From a checkpoint of a small sound classifier: layers 8.
Rows from expert 2 of block 5, named by matrix and row number. Rows with one number belong to one neuron. Each number is 500 + 50 x the weight over the matrix's rms, rounded and kept within 0 to 999. All counts start at 0. Numbers have three digits each.
# gate: expert gate (model.blocks.5.mlp.gate, 8x128x256), inputs 0-255
# up: expert up (model.blocks.5.mlp.up, 8x128x256), inputs 0-255
# down: expert down (model.blocks.5.mlp.down, 8x256x128, transposed), outputs 0-255
gate.84:525541614577564532517454540396568551461534475614534456327389563511534457270482469528471603609538580535574570565476549530582518460451328587532477579537489553527535495477383577515447575558553411564461432383554466559507212400524358354469443516538484479522468504531490437479523500521492577369485630527582564460218504500543509490423461464563490531462403381493486516513553545408479570416518552452534577310530543569476530556488610467574503311541434526519524463487517440382524449292428380489491515448451475497703466518497567542401524532589563406554516392499559498601461514524582511414558537478458506441531419479492599537531406524527472505505378608446482585553495539522486583466686644498507475469438427452529466515538464525425495523627549493501553490560628543578504440553582484
gate.85:488459515517509538496519518486533524534527515565571505482502512503535526492445475452518515467512510495554482508511508497471528507502488481511495464464497521503535509551468539475473515470457436474534537449470526516459527463530476456485503508525499502483484514508450536496473545616476513481480488479542484547419510520555529466477503565509464480523509498513470540551525513444484462496440494522534553480568483480530451513505460492477571419463559474510471555444493456465443496509545552422479461504450532447469443462532469518493554507460504509445531486479494496500498505495514504523499502533491476514531513505512465522500447488507513487471479520461506485508532470475469500474561518526501499517486493506561513533501528553537516497528454504493442532455496498527517548527484532
gate.86:494497504495496496492493508498505494497487491510510510510501488488498493514485495501503495504499493498486503505498492504507491493505484496504488504498491504487500494515497500501499496491507499501504511516501503512512488500493495502509498497498494502499493501494503506501507501517505483493500487516507505497496493508500510515499500496492488496493499492496504506502495494497485502505513507502493494501503495507499502502502501503509503494497503495491504491498490504493501491518500502519504496504478500496506504507509495490488494503495506483504489502516505502502497496505497504504521509502498485507490490524501507492502504505492501497502508503492485487502502506490488492506504501501489499502500490489499489504513493502496500514498508498507497508498490501499490504493497502
gate.87:523503497488499497478498506492494506486505503492496493514497511518489508504490492502485493491489500507471501498513487485501491502502496497496521492497497532494511516493485494489494506503489491513500491497487486508494496491509512504490489494517487491498514498503519520508500495494515502498509501495516496499498501497498498508499504509494495497501478515512496492504485486482511488525499499501506495499494485504511499502508496508485487482480488500504493509495491493502494503498499505499486492505513506508509497502507513500511513507511497514495498497515503500500500490505509501504491509504502507511481490501504494498494492494517490471498500489503488506491507499504492498490515504502519509519492495503509487496493500514489504497516508511496498481487481509495499501498500510
gate.88:444478493473526465505527479516512493490458525552506417588463538397493543560444500529364451411559496511485458517433535494564475435491530500482522485537480485519572507512523546484514466451568467444457463507489552537444538458534563515519525546477425541545494474499557537528427551527533479567464473525586513550497524510469504511408523536477492527486460472426471486506569481575627563532516440582512514382515504464407514444470529531495550404477504506479464449454555545536499496558486449551496560490520446486500504432472472492651423438481459489507612550461533540413472502461495488517439531387465519515478422514440493570453495487464482536458592475526466496559501496513604489530558487474534474450542518498575448531448531549519524587589469401523489496460528484407562570458521565
gate.89:502481509462500511483483492486514483519505477540509520485478497503509504485522503483496496510517493500524515507502504518501503519525480469497506527488507503486510497519503492505493495490512496508503480491485509520511480497485499499492499511499491496496527496463482478505486499505529485528534520495503484503506543509492515503504494493477501501480505521521496509544505497506464502479531505495514493519495509492517508488510494466504509529490481478518495522523517491496474502486501539488492472477493515487492500511496497520486493507490486486505530504478513498499509489515540508479486504486497478508506514513518483495495481482511497512500478476504502500527495489508511515515495521500455498520495496496486499492503503493502488524487477513521490485522475505516499507491486470
gate.90:491509498502514510510492507487507502502508492500498500497489493490503497495512490501501496499496501511502511504500492504507502496492499500502512503504510494498503502504500504496501500493514500502496501494504502485492504497508500491506490500492498513500506516504498502502510507503496503491511504502502508491501490506513496503501498500495500499504496499493492497507503521505505498494494501493505505497489496502500503488509499493493498495497495502502496507494498501503505509502499510497496513485503496501500494499488494505489494493495506504501505494497505507506503501510501492494503507504499499490494501503495496501497499486489501507494503495505488496503502511496505495502501499496500506503502497480498501501491500497493510504508504493507509511501502494497495496497496502
gate.91:528508492493486491502523498506506519491511510519484484521495493536505504518500481529489499509506496489493496520486496518493515510490496499485521508495536474482504500508497474508535495504512505501482499494491505505494465469530512503495486487500450515499505497479515495502485503491487526474454499490489503497473489487511501511501495478553477477501491505513475493486504482514493520482499487502480486493502510499488495516494508515494470519498483480514501486495501498480512499500517484511494512477511494528519492521520501503498517532470486508516483512529495511520502516514524536486472476466516485485490512495515517491514494516500505502508495532475488484486487475495496492511494537503515529478498512490507514481478473489524499490469525482541489502497503501504511477523511519
gate.92:504501499496515493499504493481506505503496516523491503497504500482504498507502501495507519491501488495498516510501505517512501496502494492495512505491509508509491489505487506506507491501496488511524494492503483495519487495507511512491506513504496493515503512486515511503511496509492511491511520502479492498525527506477503484492487499501497508481511484500497500496496490509500520498522499498501489508507504504487508502490483489501532500505501493505508506494504515491492511506495511490513505505489485490466495495499488489478509491493499508500499512494490499499494499505523506485494497505501483489494492494505510491494501499505494494494506489501498499488505494506497493498505497499485499510491513486487502480516490502495508499502514512515496497498499495508517516486489500
gate.93:443460466487505565540419547437485570518503612462496449558467456528493487526493538465472539557567447514463473532525478479477505442533510420529483494532452421516497473542559460540468535499511490435480479447496474567463403404457441501456455547542592494545540505513537553531534589541492438477563425512547490526454473515589502526591423560578468474536476479474498517437465456358454513585566515449514493488543545514379525513442498550436483477507503510438499447531561501457457558575452420634486522403462505454527515488503483559491460491588523476496608446521473517472450525463432484510507419544391488536470530468565487487434673506462506423452472473427533557555434519485500523570536509508575507568589483622500453426534532466465493474541512524512496531456529504499569513443567535
gate.94:533508514502511495490510496517503495507489512487509534532496506487514518490529490488501481491500499512487500490501482480510491468503483494506509516511486522505498479515529507470502490495490490493507499515496500530512480482510522507503509509517502493488484483482491505502505491478491472505502497473484487503477493518499508494489509494503489517512505515501509479508500494493484513498513510487492465472479492505523477510514519510477487493503502503495510478498483482517504491501489498496509508507504487529472505502493512483523502489521498506528521478511509505473506487545490504506491501514528529465503503456490489523491540490514498490509480474485497475481495504512489508515536499520508499510502504508509485513489514516513527513503493515499483502501478485509479526496507520
gate.95:522432617553522437470495604563584560459500478467499459544533474482486486416592500581543566556529481458337501501472440498636535501465469497578531556520487509523528539515531537503515502490585394542487427453512485445405448540566408299431465566540384500511468569490457518516588471530453610413591549455472487407346452558631499513463543470541428540457496482443526512543585497492561507467492586453486410496623538581534518515558543583483496583423464470387518545558433443428515496312428470497508545527508455409591455448532494538492550529572534438438407548551517449571470577546516515471518520339550479454505398567527526521457328528497387535482420568484480517526528567517563546452549549482530457382508482573471546396489611485506508325535527441467533482505586420497519469485558553
gate.96:521539467497519496566500425489463565499481517415482544587567507524455543357532497568456519461500563481504545477564454489479472507487537493416387612506451431559512478421474539579477458557364515517519622498577539369469585361527568639504543485490555411503441460449513726445559466440587467592298437475591476454607467395435515483469525492532589534455514504495536545438541498502539518590538421566486475378489471430594480470482473410489488268524474549478539505535529492596509527417477550482537463504482524582537509582520511433402407491515517574506531492475535522448477517521503507492533460454572535516450581495480451486514589494453535546488612483624468447522439490507489517517524354564437472546527498517552449559497521485453577507377435482488456479506490458346478620709542496
gate.97:498529491478501487497508501504512469482490482500512485534525492496508512492488510505501513486472509464506490502498511492475513488505521483495486497491509494490497517491511499516537515489502508490499538514493504480506507528484519530498515490512472501491465495533525511485519490502483485487484505503502495501524503502499508486522522493515491492481492493481493505501493515515521503491514502496481519484506489494509519519481479493519502457490489514497510497510519507490492505506518532496533495495490493514496472515521472466486498500507507518491470491514491492504497506514511489511517498467522505515482524506512509481498528504492497507494503496494498503476497497488481498497481496502495478487507486482511499491501521506509485485470494486502507511457492526512484505497485485
gate.98:472517552518524570536508488536577447497446580615465468497465458526381492357422440487631429554655392650595530620522449510500547430478541438536671365531677503527602557497372505413424550488545374553463442482492579621516513445630125376438344538371531573496519503476397609520529416371609476450999518565576647465416358547537547517510595358325508615411465418610496452457558604438381439474359523421449560411426479552509557410414542543528579365562581531597445510482370430289411428374549525525400430527566508421621334536451503586582585506474510513416558477480529477569575616440499469467528606423398494403384478522562535695432190480593638495509401554550539474554540577417534537470676540559349456383466462630533444427595600547260477589719563418594480473515577516343510545550648499
gate.99:504500485511480520514524528495487512489499508512499494505506504516503488518516502484509523492490503489491503514507513507489484513489501496504491480515498488517493512498504489477503509509511518521504504510508506495499486508504504480506494493505486489514480502493500518506510510529482478495499492493496517501495504481505500490521510513496516504519489477522511507495484502504505484511493508512510500502503499481498500478499505477503498493510521491509502491499485517495508489484511505497499496501486499515494492503498516501497506469508494501514510478505500488512486505511517490483492488514498487506498496493501475508482483508498511503489482503494501516512500495508527490480510506493522496479496493538495516486504520508514498500494509515493491489513491496520472490493498509
gate.100:494506501509491497500492501523483495488498484502499513525498496484486499509513504500503490494502493492493516508509498503505493511467476486499513509484522491495506493493494506502517474506489506502509479505501489499493503493505515512493497517498506497501515517495477501498504490488493492500492485499482497487522486500496487501490498508498501520500508503509502508499507493510522511507495512493504465523483510517518506494507501479486498531501496500509490493507500512506478499498496489483473478497506488500494488494511484481514500496483509532513505498504509488500523500504504522495496494512508512489505480515474493517507515496483500495524523510520544469509521498509507479501496507505515522509481513499495490502507499501493519505519491500471506487517515495496505503510485502
gate.101:468495522470495469496512554498513533495477500482499494523542488489526460524493500500464496502512476472478506507503497486499500520491477464532544507475484498487496490483482499475495490500547490488475479509504495464515517503515466520489502506506500466463481482474538507505472490493498513547531492522514483508500512502485509496518520513545467487530545448510506519501467458480510490527478461510516517516619485506513562529518513560493463539496486503547501520510539484506524498521486518507512503503528517531505510495510539490473492438482474512491462552527488519533479502495480486478482500530468471507525473458504494484516498512477492494511509469474489511458528509495511520536487501473513472465500525535508497500520545501505473508476497495465484496478436514488516498498507493
up.84:524489582523453527506431555525500582501484467579487477400488538575529490296506445535396524624531543472684450523466426537516487499503337558528670550455436482537478495501429500522444480475458416499544414473536512619469263306584451278440482479490590546497437572413532419479531526516512474524451511475465478469342465497487529583493545485404529475531460527586545517463488453371503539490560522496539476667540553658488511653540618395519451759544377492468470505543610392518519502335377559538446563568598502523732493593507496510405529502612551456549437451531568495534565575524443451395494497514600574513527441509467555544585296481528470429514487573338488461461474524490480524446486510466573576370501523433471569499409462560522471433660573472419473491500676527436463352402560528
up.85:492525523486515488501536533560488574502521459443545604477468527441477504534500565532549475514488505431508527447495509460484508506485487480501515498477407488508544484507482517514517463433539592474497405487534527527456487469513542486465509481469460508534523479449491490521436467460485462506539464485449394547557446500529480471529480549503508490474491488501541494484527494499513476503483468525510491633475477555527555545483457512533457566494464519421527480552498522544487488500500464546500545456501488491500495505493521494518471519481503535521456496520425450520485518509457519488549471479524457498523546467462507493535500509549487529530514447497496475483493533506524513489452474502533511487477491510509553505490501511539507454483489501493506542497542487510433543524483522
up.86:492488504504494502489507497503498498501486498511502508503504511506515501519515497495502493499497511498494491498515511511484508495499487498509512506502499484504520492501502493503521486503491510496500515500499513491487500496509482487485502493500484500501490491505502492491494486498497511500495505496503496499505498506500500499500496505500510506507505493505515507495496495505487493489512494497494489521504509484503512482509497480487501501497509488515500527511510488490493501496500497499492500495503499495491500497500516505513506494488501505495493493502497505507525498498502496493493505510514505498491500508505488499493495492502501500502494506512502504493503494487509504501507509497493502499506493491503486492489493489502499494493516505499501499503500493502502500502507503
up.87:493506513494523514507492508494508518504501497517514505513504488500496499501489514520490504507500510497501505498492498502486484513488508497495485517506507478504490496490503495490498498509503499494504505499499492511501510491494492512518502499493506503494505501500497477497493496492509490497482515498483500494514507511497504496507468493509479496486494499522504500500499482501508522475490498502498505502504498502491508498486493493497493506507502504484499488501506515494501486490483493492524496477489502490510514509499518491514490498510493503511492501526493495496505509508494496512504485482498509508493490501493520519488521517492513502499497503494489500510505486506508495502485498490496500499536501510516500501515502494507497503489480486508499505501503509495509510506500512
up.88:487589426531505457448460453538507567505433511530488459460589587534587505510481573529664428481458470419566537521508422603415493515531465455491508542482563499503466492396475594575553560564520453552516558530486435461511520551524495627563515493484529497487443431505504555502579557454471497483450519540423499432513440485448500490549449457512452464484556511459403519512443515490502492532533498500484414515395504557501482473494481445573505532513450459432519540475489574463539486444502435567505500549536489475349459554545539503461519548458441566537482470492528504438453513455515452493518476438509422559537529491487512520451548494551549564489532497461487562469474521545417461472503506535468490501471499446565445432630402554532537557380444505603524526484482506515440500575379467
up.89:517493516479505479493495508509494526507483489511494490501503511505480505532490504498516517514476490500491527502518505513484490523498539477512509521492512510485499471483496498501498476487510479503505499521503507492493496506480506511493503487492475473496466474478488527503497491467512509524507487497501494510496506511513506515501460507485512477522510526481506496503494462494515502504482492512516492478512493513502512520493477491490492511497482509499511496523516508519485498533504493484490487495494501499487522520481515482514505503522506510521502510494504495496519498500494485509501490510458508496496472493508505511508503505515493483516494485492486513524506509525510510503508508506484498518520539519482497495486502495490493534495484489510491493514480512495519480504515490
up.90:504500504497507494502494502494502489494482498505507505489508512491504513510500500520495487514485515523508515505499512504511517506492493509498511502499519494484496500510497506508512510496504510479498500508505500494485504502521508494507493503510499496497507498502497505503503496498491509505498507506494516511500488494506501504497494504504493495504492502499496500511509498496502492492513494508487489505495502501489503494505496483497504483504491495496501510494498495506486495489483501489486501501522511503494505494491491508498492509494515500506500496501494502510507498511494503500497508494498513502495490509498498526509506505498493492505520502504499503500494485489492503513504501504493503495497491497510506506488498506508501500495502493504527497479504492489492495493482495
up.91:504471502489517503505485520507520493506490496478497502485504502489501498510504489517493502482505502501487522526511498488520488507515481477507483508491487507514499486478515485491476525487469485505500514504494498507535514484487500473505517541501551490499508506504501488485490477502500452491516491520479516530475489510506496517501502508466541507509485516486493477511496485514546497503508494488521514493540507503487481505498518501491529476502505504492501526496489501512501482487481511497518502504516504497489521471472478503461511484508493494478515501486467487454519528496490481523500504509496512500523502519509491483492511496499509513504499515524499502508503521495486516477500491504501508478507508525536482511505492510493493489499507496503499498506498504493515515492500496
up.92:495497485489491498508485500483496494490487486507501504511500500505495497494504499488502516516509480509491492483509488498496519505498495510502493493493515492497487506497504494502492496499506495494505500491499516477503508501502508492506489507491513505485496492498502499494500514490513493503508504489509513502491502489507521503483499515483509499524498506485498502501497501493517491507484488507501513492511492511494493504510519512496498507486482509504493481504509492513514505499506503498491504511501510511508501478501500495505490506487512512500509491493516506502503505490489499496508519494480522522502499510502496504495487506497500497515496498498504501517506518496507492498492507499511497495499489487481496491491511488485497499494495499496489492499517515468492503505511503
up.93:463460544530528551558488545467527504517460550526509373559446480559471502457492538480446528529449476475442522567531465508501520462537536487571498535487505528525505525471543449527488549442499474482448407486511440468458491448493444563489470477573576535480482510484550580544558554512520475494421408472509502487509519474557473540599511574576515438524479543503514481428515509368504486570564532416531435523539507503328502499504492542442475424450462534453450488529512515508479565574456443579443556417418505504482494506639469510465466427536494433481599449558477494457426529478466495461567402568466433556519496479548494490495607470414494458451525482468536531528425503490475507547581453536494533536517457586505484413549544475463454582546543556497491538431465507418528575513555555
up.94:448490505512500525511495509501516480505500481494508511451506470513513490498500514530506519509494478474517511512482507516508493533502528489499480493505483477515484493490503498506502520517521503506490487479503494484495519510485514522501487512494520493506507482497531513506471516505522485486492487523495491537499506520494502470495494509452515492469474490502501517506491514504500503490482506489483522512504524501464507459486493506515497517503513508493517507484502497487495522473507479501522496496499497486508496513513480513508500506491481511479492505503511501534496508487522495529493502494490519503479516492500507488498458522485482518500483514484499503527515480508501490499489496503491498507504506500509513502504494502489471480502492508494510476499494506504525458534474514
up.95:620415567498469488529410541481496591490499517587551494374540540679412464480582451554571627597580510622454560561555474552442501486434390540510579609565453434533532516617525421480338572421445341506497492398520418615512476613584356406420466577473547541547512391454577571516456477398637525437434533523431553448385471450484476551510399444610529521528585577591492523469569435574401501348492489419497523519617554458497498423475482545512601494538463524556418533457583472462528487403434508507535457368517545432454490511490541518562539515412472441434458448463543484591470496480486508573517498413434478468463327497505478514451191482593417444502487533397528462522489502485493487483637542496507492500508511592561461442537584490528543528530513545473568501570564560451460407624584466
up.96:541538545501499525531551460458499533500498507398441567514554480528443521262602476530579530503486548469621496544534471469491481499531476526448611608471490396525516515439431543530582473569372663544493565460490513334500472382527493621490504489494564428485455520483460677497629457490633476551510497518668467517620418462421506478485455535518541495406460493522509536484531449486472477558541443534465514379534432460357499473471500458487451201532434557525533526527469380604528521599552490533587483529490493590537490565541507385356456494520450542511516514452494479491468584502490489416553466357598502504498524504424442515504420491505494593480639448641538531509478492489535517490503427565524446573495525588547446530509434470412550515433485478524464494433416451512460565646526374
up.97:501506507496514481492513519494496494494506510505492498520496499495502504526518502502492506511488489518493519492513490504489511498507489514502505486493500465507505509470501517510523506500495509497518516500489510520495484516508484511492503487478500511494494493518509464512491502479496525482493508499492527489526497496473516480521542506511499487480498463532491491504492500487506483501513501517481506501488517496521513516496493514504499474490498496495492505504495496493504482462525506509523491501506501498476492501505505498485498534474500497492485484507501510539516503493511517491502473467519497484497480513515497496501486492527507511495490496505488502484499501495479511482498525505506475498492498491508516520497486516498515516501508480492512477481501511504536515499498497
up.98:595367606504487486476499436433522291492611372478533443413357555331588455503660455640741470507429487448477481712494437576516500503547488457502666551409633463504506548506371529484474446470401653518404246433428502456503469362438356464522521462471464513425567461445397433594549602450544443517999535541496444479514495429551491477360689540289483417467424473500468541532483534426562507430479422581509464645461453582329524635425631527474503598497388533454667635535526491667556553549575695588494521607491532639564522480352581547656490496584600460545540390435449524526528418476524523570451435452418541467363452422461433397539135526461577481547335664654465581470509427594456446485585671470426458551499418531460504526471450484424615509515544486411435456477557468394505443611598550
up.99:511509516504500511511488512489489494519505502497516481487489486504501514509505503483498495500487499514497504490494492491504497504496493490482502497508489500504498500497504515505491492498513514498497501507496502500514500490489485514501504518513497498522510507506503488506515492507498494503510510508496489500493480494508490520485486492505491494486515520500496497498496508503489507492490487509492501496522482505496501489478497490519502510513502505497500490505497493492506485499501500494501514493492486506491487510498507516492489508493495492515487493507493495498493509508500498503504494493486493489501503485497508508496487500510506491478519502498489497504498490485495489518475501518498508501495501485502495503513507512514506511490511490499505515502507494501502505489511501
up.100:503497521506516492501510490518490520487512493493510491514500491501505489509527499495514492515504491498513492502518512504485505492488483499503516510489521513480494481486463498482492482493492511520516492520496499492500484530513513515510494494513496518515512509486482491499492479488502487510496496507502518485507497501498500499516509503498512520506480512498503503498515490501493519495501510492505480517509493498514489519485481473498490520502507494516498511496496496499468508481474505492484486495497498491491504504493502495505497480485508510504504497498502501504512495513501508529514506505503496478502476509501478508510501504498498495515516497504541483500514501492523499493516487507502493523495489497511499510513502497509479519507497488480503492501501495498482527502496513
up.101:481491534515501516504469489508519578515525451517506484462467509531548522551501468527487487520468536532457521544505491478518510486485465535473545494523486511494497451502498492458472480502491506505496528516509511522477488520503480489467520517492505542524471485511515533516533512517524505515548489502510521481494498469491455504471502468499536525470475540473496520508508477488527508487502467487499484508463480497478481445473506535495510475513488493437519471473502516522510503526474490496512482493467505520499472501485513516506494507535501521496509508501509487541466512518497496509513517520464465459493487494515503470484477497530492454471494495475488484491487512524502495502518499534482484471540509482523484496485520545509496469500514516450538499548497505481462502500550484
down.84:465601490455574516541596602510437509501495475504372610458435551471436686553461536519514517541396575521539439476555599395513556473521566500444397385505501499607555372471344522580351504511566576485530598475617571608508582538530533578549568409398511490492497552516414518556467448470400486507711572630451545469696416511493407459567508643458522541514546507474528508536444486617564590542398450559551414512429451411536516504519484438489517483452419572405538470526544556522524594616556502523554378517566535517473550602431502402523432528557443550509496463521503504484464474555446500528525425489562497502432548461475509426442611553487557556451479595526492548429367612548521453482476396426509452433569549497509553518414410424516587491461453512532509578464394453528406563503452529
down.85:447525532502448477518523503526454506486465477531475493506517462457522533492454454507548477483571464505467478512552497505512471480540583448538466548546543494471535539482412507520466506508514509541475454469549470487510500532510523518516484470490484494530495510513593455493519562511538512531481498584548484463487511480519493497488499466559509489537465486565512516445497474510560556523507470532489494542548535511488453532544491474507529522510473485466483429437569524558503501528517505520506518511523500582474463532525537507520514590546507522536485493518524557512495542440552462526461474477488517490539428510506527501475547503473443512434479536486559476511465550494502516495500423479501464437539492450492523486474450468480432529519492512481511521509510556546472523464496464
down.86:500500519498501509501502493522493497501504510489515502515502518502499508492503500498503513507493492500510506510492504523507471478487516491506517486505504499504513502490518494510495494506490514493507492501508496480506509499488497499488503489510521491498502481496504512501497487502496511505498480467498498503505482514479505495491504492502509496505498491497504490497485505505512498504519486496494510526509488492505507498498499514482494535504499496499492506508500508496509498492495494488510511495511517496494507505506491481485482489510492502511503495505494501502501487496489504491491504504528495498519503503508487477492486501489504496494520501502497509503510491499485494502496500491506527505504498496514510489485514495529486495516510509501516510495498500494509497516513490
down.87:521518487511500506496494491496518471486505484475496489502486475502523494493493512498513495501491493492498484497498518491520508482488500523487499496502490510485488488490509490529510507496494501503506503479522513484487493492469505500510514514501505493504515498507530504491519502516536503507532484524504482493505483502505505499489509489488511500535508519475495503501507495499487516495504501493486524522462495501507524494480510508515505531498499504487511498501499510536507525500497490500475501501510512500481511491485501518483490505509521487509504496504517501506507493487480504488502508480506514508519500493486469501517503481499500489490514497496500523510515486475496485506498475483487512514499508510505517474486508497502481506525518498498491525507495502488502512503501495
down.88:540529628536459499420590490453404427519478597548531505501476500566500481562492441446581453510581519491504478546478417536547469478452443572502474537489511571523547575531363526451444577608466545531391433517437477510534611465529448577501501487511518485522572453494468508499546474435489520514403547481530519558501439495483536559420543502459472476492541564488485535444542400508485509509462493432464525486493506495442403516504523544509474481600502502538499416581480486515448458460499485521452478451580608569595450552464543508415501536510507445503516505443486449541473513505483528440508576507510444522439475473451521561510585516472570484550585527516550418502474470488435522512453474499506549532498538399503527553492457514438568462501573486481520514512536512552530525520510483
down.89:481486500496492502513526473509495504486495505488489523536511502520520502443497493498504499479450517511508517516492480497516470463498487515514505483508474521505531472519511515494516472494481516497524497494476466481507487481486486474518520502499508504529506512508513510534481515482501521501474499493536505496523513515506482487499484489499506501470499496526522519498509551489501509480495489504490512550507525483507494496550495534500513561488504522512500508516482517493530527493477501483471497500490508520479499468497508489513501482505499502521510510521492490490515523494480517492491536512487494517523521514505479508494509532473490493494511467499483513504516485473518508520489515493511509513493495524492476494510511495476476523522537514519490500488506492506493495533516532
down.90:507503505510517510494506507492511485486489498500497483505513502505501495498486493499501476492487504506498517521493490507517501480502502509501512508502496489484517492514509514504506507497485511490498481514508495494474496498502506501511483503505492510495501484485511509490506500495495509505508495494494489507491501497516492507502494491504506499503495506490498485494494485498516487497517500500488492521489478510503510493510513497494495539491493498504502505485524495499484506510481511495492488505510502491500507490494482504487496488506506509509496472498482502513499504504485512492500494485486499505517493522495492514502512512501497508488528482504492502517498507474477505498496496495497495514499504491505487481487527499519498506504500488486508497495498494491514475510478510
down.91:515523498476505491494486521501493484507484455503511496498469492498482527510475488516495514516512498512495514500497482475496498509520506491485501505494526503516491488489490497477492510487498537505508508497526491485489522514488507520489506516524508478477489492484515489495537490499498506498518511486497501509503501494495495521496487511500515510494518490468508505535519469501500489495478513510485518480498463484493508485507483511502519513518526521514530506481486481483489492481497491487521509496488506502508516523526518509490492494489517500519501530507490504504503511508496486495510520488503504504510517480505508521525488492505504504504483471496533498488491488486501490492525499518503528512487508515504500526503500518518493499481488523501494486517497512481511492536483504
down.92:498509496499507493504508497490499509506492491492516474528497509506499504482500511485489493522502496489498511496484513500503490498500497509512522493492493493504489506485506498505510500481494495494481513493492504496491500460507521514487504503508519491494500530488505482507521503497507499500507506507479503490497514509497507515506510512504500491507513491514506509509516501507521507516494510507505513531510518489516497513498506506495518544496495508493496496472506500513522510501498508488504514511501493494507507488506471494484501493500523520500507493492508496502487497504497499487487509498517517516497490497516504503494514511497491491515508494481493506493525515502493511499491497481494511503495490499507486496514524495505497490492479502507498508497491493471495501499506503
down.93:429541462432470463481504477471545508536493480467446569434468561479569521479542484522553391472482493479439485453518556502442482539481455454507494551440485550581536511514400514565447497478516565489447514490521490403534577456544575477460517409456488542446462496467456382462503495426505460514489552490545475476471396507514464457423589415526463582466428470512474483554457494464478501481518406503422496437504528517460545512437516440516437547587484477483460518397380471568563482438414620430427498568528432523456555542467504455574578478518475530497513580516547442459556541551520491449530500462453513466549498491492532488555347489525468560509561553478473564446489506603493514539459460476500429434482449473537541563479485509526561541595463515459448510435437444416470482536444479
down.94:492485529489524495510513494523506499467506502482545498505517469495519498480503531473515492510496490504518518509515515502503493505518517514505519488485501456487489509497524536492538500506499496490494509475526491500485488491503496498486484516500530499517515477479518481496512504499486484494518482500481490511481476522459505507495507527447513489509509513512539500504506489501515513502504500463491514549506495516516523516494483500499514533476528486497501505510520495507518502497504509503524514498495496488497511493511491500470524500502519501526495468507488489523490508519478484515487497487511521505475500512492500516522527491494513487508486486487512490509472486484500484497504517496508502497463483518488516498507504485511518481509492507503518484529502487518515498494479510
down.95:377557533484540540583534550530534452620495542538614493310535614405491462582445500568576536626497459463500452479431488438497569510499539524485476400497547474572481533542364516460548441476468447530540532616540452499527500530515514536502433497486486517522530477501586486520379547478480544537495504568489477424545514521473395631447422665472467527571569540585455493473437507457484540518561487465454468397506509451421550501566560460518534442487604557449478452488536494450324500560541489467550584461479523481543505469546571487513490491552447564548571530546575489473479533521526531439464559395449599571471523467476542585444532574525654692526443633586526509452573450393565443534492434530461490493553413448520486428561457619469514669397444563612544535533638481483441559585586534
down.96:459362537543581555484377514568453422520430488483468433419458453516387604599566583606540481497573436517543473461462431465540587541614562416536566550506523408447480528590657541507483422481537437447451527492445501585430434588545580640480385457563515544473514569460495508469549504514566411448587569549507508485557441447526608503668436568514539621429449474532591422550524588532490424480492493386535568977458544502463548470463508635507554939604537439543420537484369318399506426593502531478519477460462563452509451508597415563561496484517442389444519580590596608525536517539508470565517504708483489373542522612573500527489349519562518559434546507504526480625510527502481506356520534516584472534424521558447597467572564509445357380331607436441459449470548529567503463506515452
down.97:488517494486519528478505503527505484495504493502472496552519506494499504517477509510506489503509499525534506503493520503508472485507499510510518494523523484479482490475532500480546488490515498487520490522479527514479508516499522519513485488486485508487528508504506502496501511505486498512473486481467523496489527462509492505499485475501491494513475515510499479501493512480495491472515524528481505577499512500498505507496474506530484587513488475524495481492510505506507497491512522519504482522479507508491469521500498497542495513499494495484491492525508518515479518486511512488499478471503499510503514495498490485478495494499497534496530471507497513523529503518493495502516521497508479488508494505491497479489524495520509533499535491521509496476495506495504510502502509
down.98:481528403459477481483388617619543429441649637487455527545622521659614548516602595568561542455474575559373597683627439637395546603505592456425539548543308318564354445499415507482516431616511409501617565541617554563589396501501482710608505639451632470561476490559493561549591449501476456577557562543358383517324482523508567405633519384536546349372463497444561545503465542542455547477539488486453486047408464479570421465468440426577493379540496446446423485659498566520592599538481405550478531599608480414403376458415355522578623312616543499513458566390395444487458617508574558550440404512506443446520542569565663354369444400477448348419439431297507523518490548517631616488538653530360571377577579582428425634499611377527575382435397490602519483518295536423457384388547317
down.99:490488489479525491533486482506504498484496504458495506494490481519504510503519491500489502497506512491500493505513515507494505510495492501502508482519495498525498488487519504503520506499506495479505502503511523499479491510506503499506491507504488472501498502507490508495508501521501491501507513499523500484491492491502489480474512521508530494513497493517503517511499515514482489500509491501499514529472521511499488518488508523498495513516507509521493508517493496486518520516500506507472490502479504524483509479487506500509506486492504508472515493490490477511515494523513490503485475515502486504502493518466473499501514510497492504528510502490513515511528484486499525506503507489524466502493488529512503494481496495493500506522512514486494489516488506502505479518529519
down.100:497499517502510504524501516505489519502528521489507477527495483520484503507521487515499486519494501493497512497486488505493507482488507510494508546465505509488505504489512474497493492511490509490484519494487513478513516508500488526496495502496504486494490505483480521492497484520489506476499488513516507495521496505493532497498498513512488494521516531500488504504510473499509492514499485495500526523501496507495503503499487529494503527509501510483495492514482491492492492499517502462505504479487507516511497480512493507473499490496515510490496509503523491494487511490492492510508469497494478511512496489484485504520500493496486488523523464524507524520504510502487494498484521489492490518499497515493505502524512487496491485494507498490479505495489494481488486511523524
down.101:523535505479471482504491483518491502496506488478522494514499498503487498472500509501482509520509480542498489510484517492499504477499518497475495486499538518498514475505472474484464512511504547502490479462540488485511473466511462533495492502541493488519500499501519509478498504476487559490509478494508505509474472471495456503476486500498489474517510463526492481502511506512474497480506514498491519451538492504546502488484487494516490438528508528541531495468481497492479503489529511529473504451518496497535492531479489484501499511465498521532499501492466491509470468513505504490496516482505510529489526469469467496512459500492480509529499512513533485491477509445479493525501491495484505484459469491510497512538519505513513533522499511520499485491517479477481535541477502